Rows from block 3 of a small self-supervised audio encoder (BEST-RQ), named by matrix and row number. Each number is 128 + 32 x the weight over its row's rms, rounded and kept within 0 to 255. All counts start at 0. After the name is the row's rms in percent of the matrix's.
After each channel's rows are labels from the 100 clips, of 14976, where the channel reaches its highest value: "loudest" is the band of the loudest frequency at the time of the peak; "top examples" is what is common among them. Only what is clearly more common there than usual is listed. The data: acted Russian speech (Dusha).
# conv: pointwise conv (model.blocks.3.conv.weight, 256x256x1), inputs 0-127

conv.124 100 [113  99  95 128  99 133 115 109 102  11 146  98 144 105 129 152 171  75  96 168 117 144 100 139 102 140 128 107 159 120 161  71 145 155 116  85 139  43 151 139 154 164 140 180 183 110 125  96 166 171 113 144 101  41 151 117 100 158 128 144 141 102 106 121 165 170 188 116 126 109 131 206  73 159 121 135 167 124 127  94 145 115 153 156 121 144 124 135 112 129 147  98 104  73 118 148  92 166 147  84  76  83  91 104 166  65 146 104 131 120 121 127  75 118 107  64  95  75 131 150 104 167 125 141 136 137 113 146]
loudest: 250 to 500 Hz; 500 to 1000 Hz
top examples: emotion: positive

conv.174 096 [ 90 108 152 127 107  47 118 148  93 124 128 117 146 140 119  90 122 170 174 132 157  61 109  98 116 107 121 104 146 119 116  92 177 143 183 120 187  85 129 122 128 117 150 120 169 127 144 106 173 197 188 148 151  93 167 134 166 146 149 120 127 142  83 158 126 136 184  68 109  77 105 100 130 125 115 130  87 159 116 142  52  73 102 197 130 125 151 109 143 121 141 148 127 151 113 142 122 103  95 145 148 119 127 117 124  96 181 108 179 162 123 129 118 181 157  66 151  72 169 112 147  72 155 180 164 148 153 146]
loudest: 250 to 500 Hz; 500 to 1000 Hz
top examples: emotion: positive

conv.153 098 [143 141  89 133 152 117 126 139 104 172  94 135 126 139  99 145 106 166 149 154 121  77 111 105 195  95 115 120 190 145 116 135 200 103 156  68 161 145  99 146 131 129 161  90 173 107 136  85 167 162 169 132 119 123 112 192 127 133  98 122 136  69 137 187 122  91 161 130 123 104 184 117 133 214 149  79 103  95  63 106 168  95 192 123 111 107  49  78 130 128 147 125 176 138 142 130 128 135  68  79 165  91 190 169 159 110 105 210 157  51 203 126 132 143 113 179 140  98 149 157  99 161 157 117 136 112 138 107]
loudest: 250 to 500 Hz
top examples: emotion: angry

conv.145 097 [119  97 106 190 121 182 112 178 111 132 110 126  99 172 141 188 100 143  82 145 178 120 127 140 125 129 101 121 136 154 116 167 119 109 116 152 140 130 126  50 120 110 144 143 135  92 149 167 113 163 113 103 119 157 124 113 139 158 158 153 126 122 124 128 127 178 164 160 114 106 124 145 118 153 123 137 105 120 151  94 179 134 199 175 177 166  61 117 114 124 139 159  81 158 110 143  71 131 168  67 160  99 123 123 146 113 150 201 111 130  91 153 139 111  95 115 182 137 155 151  59 164 189  86 128 161  96  62]
loudest: 500 to 1000 Hz
top examples: emotion: angry

conv.72 099 [104 100 130 127 159 103 108 170  77 118 140 134 172 145 234 118 133 181 107 103 151 189 137 126  63  95 126 131 106 143 120 142 145  99 137 102 132 173  89 201 103 186  68 149  66  92 139  72 102 118 164  81 113 106 128 187 103  89 153 157 156 132 112 118 116  97  92 125 165 148 116 120 169 121 126  98  97 121 111  37 174 151 147 122 113 107 101 102 137 105 161 149 164 125 129 125 145  91 126 113 135 127 145 177 153 138 153 174  87 133 141 127  77 127 115 168 166 155 138 110 174 152 162 144 141 115 136 120]
loudest: 4000 to 8000 Hz
top examples: emotion: angry

conv.103 102 [125 115 155 224 206  74  93  97 154 167 111 113 138  86 181 123 144 127 156 186 119 126  77 201 159 118 107 154 165 100 167 122 212 153 133 112  87 171 187 162 127 109 143 116  75 159  94 171 105 167 138  92 143 142  82 137  81 111 122 153 182 166 128 133  99 102 145 123 132 118 148 102  99 101 142  62 129 112 119 157 200 148 149 125 131 135 115  91 135 176 167 138 176 113 116 116 106 119 119 133 140 137 160 152 206 214 124 125 104 103 150 176 143 143 163 139 103 103 101 159 109  99 150 167 128 113 121 173]
loudest: 4000 to 8000 Hz
top examples: emotion: angry

conv.41 102 [180 148 133 123 120 110 163 100 126 130 155 189 120 127 135 108 125 138 127 155  95 119 119 115 136 127  93 114 255 188  93 148  73 126 146 115 160 158 140  74 135 179 111 130  99 113 153 167 255 139  90 137  94 118 111 144  59 136  98  93 133 138 111 154 193 165 173  96 201 138  66 168 180 131 127  87 146  98 118 112 106 115 129 185 105 153  75 123 143 104 156  98 117 144 160 153  95 126 173 113 101 159  96 184 110 118 135  59  82 153 179 125 154 107 130 111 126  71 123 153 123 164  96 128 118  81 121 122]
loudest: 500 to 1000 Hz
top examples: emotion: positive

conv.189 099 [122 108 172 179 111  94  60 145 122 133  86 188 103  86 152 147 137  60  99 111  75 166  79 101 116 124  54 163 213  91 135 123  95  99 161 108 156 162 174 141 118 176  75 155 101 122  90 102  95 160 136 121 124  86 115  97 123 132 131 105  75 143 149 166 168 119  87  98  77 109 151 134 118 160 136 173 128 103 170 144 131 191 112  86 103  96 117 116 120 147 105 110 149 157 110 136 120 102 139 108 135 107 102 186 121  81 108  40 139  94 158 115 123  66 115 124 142 145  93 148 215  79 117 150 139 150 106 196]
loudest: 4000 to 8000 Hz
top examples: emotion: sad

conv.176 099 [120 101 133 113 112 200  95 170 159 143 116 128 100 168  50 106 140 122 112  77 145 146 113 146  95 135 133 140 101  66 113 113 123 173 155 188 155 126 130 120 105 154 142 151 162 173  88 171  82 136  49 129 126  83 160 129 120 107  80 140 129 112 122 106 103  64 107 132 122  79  95 125 133 120 114  96 137  92  71 136 141 131 141 123 167 124 144 150 116  83 137 200 168 174 119 143  90  97 130  84  40 106 209 126 136  81 173 126  68  52  78 138 158  82 132 172 167 139 122  68 117 106 187 165 121 112 145 167]
loudest: 4000 to 8000 Hz
top examples: emotion: angry