{"model": "self-supervised audio encoder (BEST-RQ)", "dataset": "acted Russian speech (Dusha)", "train_examples": 26041, "n_mels": 40, "hop_length": 160, "input": "log_mel", "win_length": 400, "codebook_size": 1024, "mask_prob": 0.08, "arch": "tdnn", "norm": "batchnorm", "activation": "relu", "depths": [10], "kernel_size": 3, "stem": "single", "widths": [256], "init": "trunc_normal_002", "optimizer": "soap", "beta2": 0.99, "lr": 0.0024, "beta1": 0.95, "shampoo_beta": 0.99, "eps": 1e-08, "precondition_frequency": 50, "max_precond_dim": 1024, "merge_dims": false, "one_sided": true, "adamw_lr_other_params": 0.0015, "grad_clip": 1.0, "steps": 23300, "batch_size": 128, "epochs": 114.5, "lr_schedule": "cosine", "final_lr_fraction": 0.01, "warmup_steps": 1160, "weight_decay": 0.1, "adamw_weight_decay_other_params": 0.05}
Rows from block 6 of a small self-supervised audio encoder (BEST-RQ), named by matrix and row number. Each number is 500 + 40 x the weight over its row's rms, rounded and kept within 0 to 999. All counts start at 0. Numbers have three digits each.
After each channel's rows are labels from the 100 clips, of 14976, where the channel reaches its highest value: "loudest" is the band of the loudest frequency at the time of the peak; "top examples" is what is common among them. Only what is clearly more common there than usual is listed. The data: acted Russian speech (Dusha). In brackets: how many of the 100.
# conv: width-3 conv (model.blocks.6.conv.weight, 256x256x3, each kernel summed), inputs 128-191

conv.253:557538519540544502548506539514499519456496521454519570480522467501553523511501488478492499485465581512505480500443495505461489524578488511481478550439580501467545479473504546577506510504541474
loudest: 4000 to 8000 Hz (32)
top examples: emotion: angry (39)

conv.203:546533494489496436518650500487528464499521499474491466503490532457526458471571470511552482491509497542488493520403488397473470506487513470439464486494475504498483460487475497508494471492485523
loudest: 2000 to 4000 Hz (28)
top examples: emotion: positive (39)

conv.204:494446464508434525416568555499477511463560556509510599495513486508484441396446454498532512516418534480430485520534491606452483471498395492481497568505451464512534535514462564492471514424460506
loudest: 4000 to 8000 Hz (37)
top examples: emotion: angry (40)

conv.140:466501509545487489586517454483563486531553509450413511491549523436518519514543531508519567492501574467492495486470475517516452553431586545498444441538441564434486487478513549454497467518485521
loudest: 4000 to 8000 Hz (32)
top examples: emotion: angry (38)

conv.190:498449449471426503479529499476493529544519502446504513619467524502434471451465609447524477492455514520519579481535545507485513572510469461540518480512468519482549491517449530565540412582505515
loudest: 500 to 1000 Hz (25)
top examples: emotion: angry (39)

conv.4:504497487446492512436518515482503460516473538471537526560506539505532505526503478456560589527492525501516470552577503550463503471542507442489468516515521439448504511491524520486502451522458518
loudest: 4000 to 8000 Hz (34)
top examples: emotion: sad (55)

conv.188:425538533499436534586514543494564447517539463495453412523539540485486487547512517496521591474431535526488487478499453530396494519474514486458461460579521446477556498562510530499530536566544527
loudest: 4000 to 8000 Hz (27)
top examples: emotion: angry (43)

conv.23:467429489510492467532473493419431480476511500459530569460484516435474491488469482452555523475471558542514502438536527408528492515448483469485486561512477469463526499486474509483510460454519505
loudest: 500 to 1000 Hz (27)
top examples: emotion: angry (38)

conv.225:559534464556490549490515497478511464484489582491463540467488492539531503513515506544485503471491514579516538517472423533536477464543494531480491444548462488452508413519513603508470484523533491
loudest: 4000 to 8000 Hz (32)
top examples: emotion: angry (47)

conv.247:500459490458504636508512504526436514537550441511545452520539438507516504461475467483489573505538525498505495470527532472517456464490534476535493485510523563501513530520574500472563498554514453
loudest: 4000 to 8000 Hz (27)
top examples: emotion: angry (42)

conv.127:516504486445455533492509515519510455563474587503503503503501486494470523444572482485467510454550513509487471511477593416487483485461462492433452522505471535492520483388476501523465467480429430
loudest: 250 to 500 Hz (59)
top examples: emotion: angry (39)

conv.44:503485480485508554510586515461514480532455484488480511471481506481447556564578505457544558606515490558425495497444447583507510489544600526512509514525473530530472582448485535513507466543472497
loudest: 4000 to 8000 Hz (41)
top examples: emotion: sad (64)