Weights of a small self-supervised audio encoder (BEST-RQ): norm batchnorm.
Rows from block 3 of a small self-supervised audio encoder (BEST-RQ), named by matrix and row number. Each number is 500 + 25 x the weight over its row's rms, rounded and kept within 0 to 999. All counts start at 0. Numbers have three digits each.
After each channel's rows are labels from the 100 clips, of 14976, where the channel reaches its highest value: "top examples" is what is common among them. Only what is clearly more common there than usual is listed. The data: acted Russian speech (Dusha).
# conv: pointwise conv (model.blocks.3.conv.weight, 256x256x1), inputs 128-255

conv.248:491461483478487489493499482530521503468495509466510504508473497488515485507487497529509496481476537505477490466504480498523475499519473508502468462482504471485492477496542515491470490517497493471534458525475471458496492479495512477525485527484524517496506524491558525495491476495533576474499464465517507544456475502518483497511480479523516511494499494500569559470516498492517512525464
top examples: emotion: angry

conv.72:496489492473495463501466502502500480531520471500500525433518490481480555487498544498521469487508476515475515468496499467516483565494501500524510448471544518514478488496549503527524513485504463511501455479546504521492517524513470500506436510527512510444548486526516484474536497507494563449504455492539530546508499513515517512494505498486486545484494496525544534502476504511527482481508
top examples: emotion: angry

conv.228:508517574505505536529549480483479475519494615544506517509521488449544513495484527497512486508477503515501487542465487499533495515453505469464523458507512468519494499521487512516524489499533544562468491506520514512456484533544493501497523475469446496497520512534507475491516489496499483514526541570528489494542486497483468504522498476515516492496504524473505512494486565526505524489499
top examples: emotion: angry

conv.84:473493486515474538477504491532478465492480494499513517484514512515522501554488478492488509473500583533507496502522487500455483487494538517519501496472444464471524508488503454495484489547509515484487511521445467486517439538511485510503529499507487546501492530500477502502523520506479480540541543514506516462527503501463470507520513492474489515521483466490527514532477469518576522502478
top examples: emotion: angry

conv.255:528572478464528479505489478510500520521525477471504474513515506499472530479527579499508484510493499512584473537521505507529516499507498496541501491453471536487504504532529487516531523515456489537503506498511498481491512490505504525538518491504509507497545521483487502510494492526512537518488479464479476489446448480509505496512506480470545502499506434502508537474533473461526486506489
top examples: emotion: angry

conv.232:496531494483473497498496479493491477502520528529514507505473515512467506497524550523488524507500488555460521505493483478513495484503525503498498434486521518543471530482491450448500495480489495530512507521528514474457488496491494503472469494495445554529473471540463472503547464510482492491504480524498479501522474510516498513516510492494407499487500528502515467502479534477562568530506
top examples: emotion: positive

conv.21:459473477463502517510482488482485503468529507511503526505481463493437463494472503489542559548463526489496477489549502499505567472525528476554469476515480509554481485505517472509492464486508497468484459496504512458493480470480533494492486513509534514540527515497509490464519519518491527501481456510471561526514507473469474505494490516487485497450485495492473520516497493458476524530529
top examples: emotion: angry

conv.41:501492472511481480521524499531452520496491467447518485509514490535488506489462473484514500499511524508495484534530497515466493503501505513482491497454475539531481486496513489489513513487504521474485499492500527507517489500515488490504508490476501541515492539489503486532584495498474542475468449502484516486510567525497497532509490486534497519480485468517517499536469524460513483542511
top examples: emotion: positive

conv.103:494476508499496513490502497471487469468440471504462497528470493536469498483492512447533544481444501485461472492513490511557478525464507483541513524519489468476492486476511486548492511518538512494511505504519480510539503525520504503515526457497498522473571521483492509515509467486488489454520509470507565495502519489511508511526490474504512536498498523476471502508530502539481483522498
top examples: emotion: angry

conv.34:504536462487531479513491519484469540507509496504513541481525498511510473476536515540491493524496501503491522499504516525515516465459505526512522498523500506485478497511479518499495507528472547480547521496508496520483526493501515472522525498506531489479466525495468521487521485493482512532545522477511457494462515529537475542548511503492493515450508487534523502505475483496524505571498
top examples: emotion: angry

conv.83:520438539501504511517544467513467473520562487529484498503458469489486498545443548449562538527484526515507518549488523532495505541497487509529525508531525502450530515479526434509514508467494486487502488501515497496471484540522477506497528492490552490508513502506529541499543472487483502494455468501518536538470477481512494496504496487502474498517471497514521480449513486523523453506479
top examples: emotion: positive

conv.239:506436456491502481524481507517527508521515512494543531485512499499492495523484480479482496492485482515543533556528509519534457509500496526494494518523559473486510453500551469476451532501510481499525516536503484475504493535466477511513490479485523518507498455442517512572532533545510516495503452470517520510466494516516528530467488545550532568494486485518516491502463514495503504552522
top examples: emotion: angry