A small self-supervised audio encoder (BEST-RQ), trained from scratch.
Model: 1.65M parameters, log mel input, norm batchnorm, activation relu, depths [10], widths [256].
Rows from block 4, named by matrix and row number. Each number is 128 + 24 x the weight over the matrix's rms, rounded and kept within 0 to 255. All counts start at 0.
# conv: width-3 conv, dilation 3 (model.blocks.4.conv.weight, 256x256x3), inputs 52-103, a 3 kernel for each
conv.241 [154 130 144 124 134 120 132 137 116 136 142  92 101 119 113 120 159 129 114 102 171  84 116  97 100 130 131 133 112 116 132  90 121 106 106 166 105 123 121 139 118 121 125 130 106 120  98 114 120 155 106 115  97 141 116 135 117 112 142 115 129 108 149 160 122 111 151  76 146 114 162 129 113 176 129 123 134 145 104 145 140 171  89 156 132 118 116 115 114 101 135 125 104 110 164 142 111 125  81 125  87 141 106  88 173 145 127 142 134  84 140 158 103 161 160 136  79 196 112 118 106 163 131 107 115 148 104 114  88 162  95 107 139 110 108 156 146 104 125 107 123 117 129 142 127 124  78 118 137 158 149 148 136 136 166 114]
conv.242 [138 144  88 106 126 135 147 104 152 127 123  76 129 105 116 129 128 160 156 136 139 124 130 162 149 143 165 151 111 173 115  78 136 161 136  94 111  89 133 107 124 167 111 159 186 116 143 108 180 187 123 133 150 133 129  91 186 181 136 101  87  74 189 123 106 157 140  98 146 102 171  70 118 124 105 132 152 144 123  79 121 122 112 126 129 132 124 143  73 144 160 141 122 126 117 107 111 134 122 141 145 132 135 114 181  77 166 114 135  90 118 114 142 172 107 121  91 134 158 131  82 154  95 127 123 133 129 124 172 111  83 133 152 146 142 105  83 126 135 101 144 122 138 134 121 122 117 143 130 169 132  92 100 150 147 100]
conv.243 [127  72 157 131 148 113 135  83 178 116 160 111 137 120 105  78 130 119 128 118 125 125 126 145 125 114 121 122 158 115 131 147 113 161  67 153 151  78 122 126 136 134 117 140 129 129 127  99 122 130 142 110 100 161 117 168 116 175 112 141 145 146 107 131 122 103 157 157  94 131 116 158 143 130 120 113 143 108 139  75 147 134 155 144 125  87 141 113 118 125 142 159 112 136 170 116  98 132 151 146 168 129 128 110 142 117 144 110 107 115 122 127 116 112 139 122 142 128 126 163 110 120 111 123 176 105 131 134 115 115 170  92 143 161  98 120 148 115 136 138 140 125 165 130 149 143 138 128 113 132 141 202  75  95 111 147]
conv.244 [140 149 135 145 109 120  75 126 152  82 172  77 125 108 123 151 124 113 125 118 121 146 131 102 155  99 132  80 147 123 148  86  97 226 108  78 160 177 117  95 128 119 126 121 143 159  98 133 120 100  95 114 128 129 107 158 149 153 115 107 102 117 146 112 101 150  72 141 124 115 138 111 130 131 130 142 112 155 115 122 155  91 146 115 138 165  89 161 187 145 149 107 120 121 110 112  84 163 140 119 130 120 136 107 110 117 128 108 177 107 147 110 142 130 106 129 109 149 118 148 226 111  98 142 111 123 102 141 131 149 117 134 128 119 127 116 157 133 108 151 128 130 130 127 115  87 127 140 150 115 107  88 132 190 162  96]
conv.245 [137  97 145 140 139 113 163 138 140 163 157 133 175 164 106 152 120 137 208 138 111 118 110  95  88  92 126 110  72 110 109 148 153 119 145 123 182 105 103 142  98 131  97 102 122 174 152 130 117 124 153 121 128 122  86 129 113 117 149 129  72 120 160 109  94 128 112 154 102 119 132 137 149 153 116 104 116 137 123 163 159 139 181  93 120 133 126  90 132 121 138 117 153 112 140 163 141 134 122 114 168 116 123 155 155 173 131  98 148 193 102 134 106 125 127 140 113  93 123 161 143 134 115 145 130 125 138 134 129 116 128 150 100 170 104 166 100 122 109 144  88 160 119 124 133 130 117 173 156 118 142 126  91 117 137  96]
conv.246 [187 113 123  72 141 125  55 120 126 122 132 147 127 114 148 158 111 147 146 111 111 103 115 116 135 138 141 149  95 124 133 100 125  68 159 141 132 127 124 159 154 126 125 137 109 114 157 125 135 125 117  60  90 145 119 143 142 122 134 129 135 130 115 142 150 127 117 125 123  83 130 120 106  93 136 120 126 130 127 110 126  99 132 126 114 163 122 113 123 134  96 116 127 128 139 123 110 146 128 212 121  82 121 146 111 128  97 124 115 114 129 134 123 134 120 124 165  89 112 125 108 144 112 149 108 108 120 143 195  95 126 133 119 128 123 114 140 116 133 136 143 126 105  99 134  87 111 136 119 120 151 155 141 127 131 116]
conv.247 [138 111 116 118 121  93 101 167 145 104 133 146 175 118  87 114 190 138  87 130 136 151 121 114 141 128 129 135 107 141 113 115 136 127  96 102 135 127 126 130 141 131 129 116 135 145 159  70 148 113 108 137 159 115 103 124 162 128 111 121 181 103 103 170 163 108 159  77 153 139  90 133 140 125 103 103 118 140 138  70 131 117  83 154 102 167 143 146  84 135 182  54  99 122 103  95  92 115 155 103 117 118 144  94 127 153  77 130 157 106 175 141 129 143 144 119 135 118 191  97 120 145 129 108 136 103 176 128 152 118 162 136 146 121 120 134 128 145 117 119  99 124 168 112 128 103 153 169  82 132 120  91 150  97  81 128]
conv.248 [101 149 139 182 104 110 137  98 150 113 124 173 134 134 114  92 127 149 106 126 121 116 173 172 129 146 128 143 104  97 115 139 118 163 158 149  80 116 140 138  96  92 106 108 164 112 123 129 124  80 148 100 123 152 202 128 141 169 114 108 136 153 137  93  90 123 121  94  87 144 119 111  98 113 144 116 124 130 166 149 130 113 133 130 198 126 123 161 115 135 121 112 144 163  62 102 129 141  89 156 174 103 172 152 138  83 123 135 109 164 149 119 155  93 154 100 137 144 120 132 100 107 167  65 134 122 157  81 135 112  98 117 141 132 144  99 117 120 143 142 109 126 135  83 142 107 139 140  86 124  93 155 144 164 126 102]
conv.249 [118 137  99 110 131 126 161 102  85 149 130  92 108 137 133 149 129 136 119 113 149 147 137 103 131 135 162 142  90 133 131 122 175 108 149 144 130  96 147 101 125 135  98 145 122 130 134 124 106 147 123 104 147 117 115 106 108 135 117  98 137 110  99 133 129 141 131  99 158  97 159  90 124  98 126 102 176 137 115 116 104 116 168 101 155  83 124 135 131  84 126 122 130 142 149 159 141 158 138 119 142 113  83 139 118 138 115 156 115 124 161  90 167 120 112 157  81 144 136 113 131 117 180 140  95  97  98  90 143 142 136 160  96 131  97 159 103 107 105 155  93 186 106 147 120  90 121 128 125 144 109 112 141 135 161  93]