{
  "norm": "batchnorm",
  "init": "trunc_normal_002",
  "learning_rate": 0.0024,
  "max_steps": 23300,
  "batch_size": 128,
  "epochs": 114.5
}
Rows from block 6 of a small self-supervised audio encoder (BEST-RQ), named by matrix and row number. Each number is 128 + 32 x the weight over its row's rms, rounded and kept within 0 to 255. All counts start at 0. Numbers have three digits each. After the name is the row's rms in percent of the matrix's.
After each channel's rows are labels from the 100 clips, of 14976, where the channel reaches its highest value: "top examples" is what is common among them. Only what is clearly more common there than usual is listed. The data: acted Russian speech (Dusha). In brackets: how many of the 100, against the usual share in percent.
# conv: width-3 conv (model.blocks.6.conv.weight, 256x256x3, each kernel summed), inputs 0-63

conv.170 118:113153214149129104132112105132138135128067103118137147088112131057141138209149116118087148134058079159101187129123122101046078137097121164059062095124123080102091159165138100111108199143120136
top examples: emotion: angry (40 vs 18.3)

conv.44 112:092140166118098174123145108121122130137102145086172148128110137167174137087122084102111189103096156136099124122125136105136093180178147105107103148144097101081090160172141150168176079152100148
top examples: emotion: sad (64 vs 27.5)

conv.201 111:113085157100132123143144116104066170141070186059125121149119117120142164166112118103094160180148115112137129091136058141126144104144112088129140118126134152113147147136140160106203173183194116
top examples: emotion: angry (46 vs 18.3)

conv.118 103:094170043198074122127080095097110190138073046135166102130150133145156156144130104124126063180177115097093155154042126145174123114174118139150189131143104164160132121127142132074215201138119137
top examples: emotion: positive (41 vs 18.7)

conv.220 096:123153157095092168196142113100121134141118108107151085154126131198139102129117116128116160140114166132089157119118112180118151125140125096174117144148089132166210128151109146164130148159094120
top examples: emotion: angry (53 vs 18.3)

conv.247 110:098057151100161112125124150120039063143146155129102179151103126149097195101134119155144200093162141120151118107169068122163153089093135104155128146108247119132122114079079141138106079163094143
top examples: emotion: angry (42 vs 18.3)

conv.127 108:094134173120080083068114195069068138111108123113137097138130109161131122147142118110175173162135177109128149123178132152075104122213152113138255123136107171146133139130119105104156196082104104
top examples: emotion: angry (39 vs 18.3)

conv.133 098:124111059132143135185133097137143109145145123182118075126145167172126172140145110136166151139154133129047172108181099139148143130147114128177120132078134129089142121109194050140124154124136168
top examples: emotion: angry (45 vs 18.3)

conv.183 103:130157120166135112150095171150147143099091047165123136119101135135157164110130144077106124099127124146095155128113182120225171146184123154146141125136175189151186146164128118104112166144148152
top examples: emotion: positive (42 vs 18.7)

conv.203 110:093129128147093115136105045124090130173127103142185105164105140156124085106123112152112138106157159129081113143056126116147124158204167135121081171108107085103120077123148155084184137156100131
top examples: emotion: positive (39 vs 18.7)

conv.106 087:128149149092101137154164142177110176115120139114140146094093150056237160179133104084166195200101044147101129090127144111111109138100173146178220132122167130164168159090135136078119142129132142
top examples: emotion: angry (42 vs 18.3)

conv.253 101:153125116105139136127131175135114164152069128127147183166164159151135106237173113102098174193156138151098128125122089103112135138110154122142041166146112140134138154091166100110106143162131142
top examples: emotion: angry (39 vs 18.3)

conv.4 096:140180120105086154184160075168148103125148131095124163170096124169171168066122131122136148186139088127113178169093148121127129103182075121123129203112126100069120177139123080178107074138126196
top examples: emotion: sad (55 vs 27.5)

conv.7 107:141111118117045099122116121142172135123128157096124087170085139086173140209154094116118149135099131144119152119127122137104097143153157140178183119113142094149156153087143125124142169159062145
top examples: emotion: positive (42 vs 18.7); emotion: angry (38 vs 18.3)

conv.140 085:178086137141077123139171116107137167129130124153197088159089097219181131179134163093089160102164145143079191115129135079089146111124096136072092127105157101129127135129118136168126102153193102
top examples: emotion: angry (38 vs 18.3)

conv.204 099:128090142148087118093135122128129136130141087161140136097148129060175103214103083111138177086162050097116102102160097167117088187162125143116142120112087144033161135095128144091112109147134094
top examples: emotion: angry (40 vs 18.3)

conv.190 094:129104117151120151146128119091150138083118144130150191127083128152109126100218075177217140164138123110120108104124119157169107063100072098196137129178186206149120124135137108106156104154136186
top examples: emotion: angry (39 vs 18.3)

conv.187 115:102169097099076139128138122161093150138145083112127167113161115092131084215112123085103090124111121184095089101039112090069094090051196124094121128155147129118057121170157053111162115153122126
top examples: emotion: angry (60 vs 18.3)

conv.231 101:077158178096136100150118164201127107102160147094145147088158102129168140154112107167133176168111123100114136084160056061159101143078105089105118145146232152166139124142154145147160133181071148
top examples: emotion: angry (43 vs 18.3)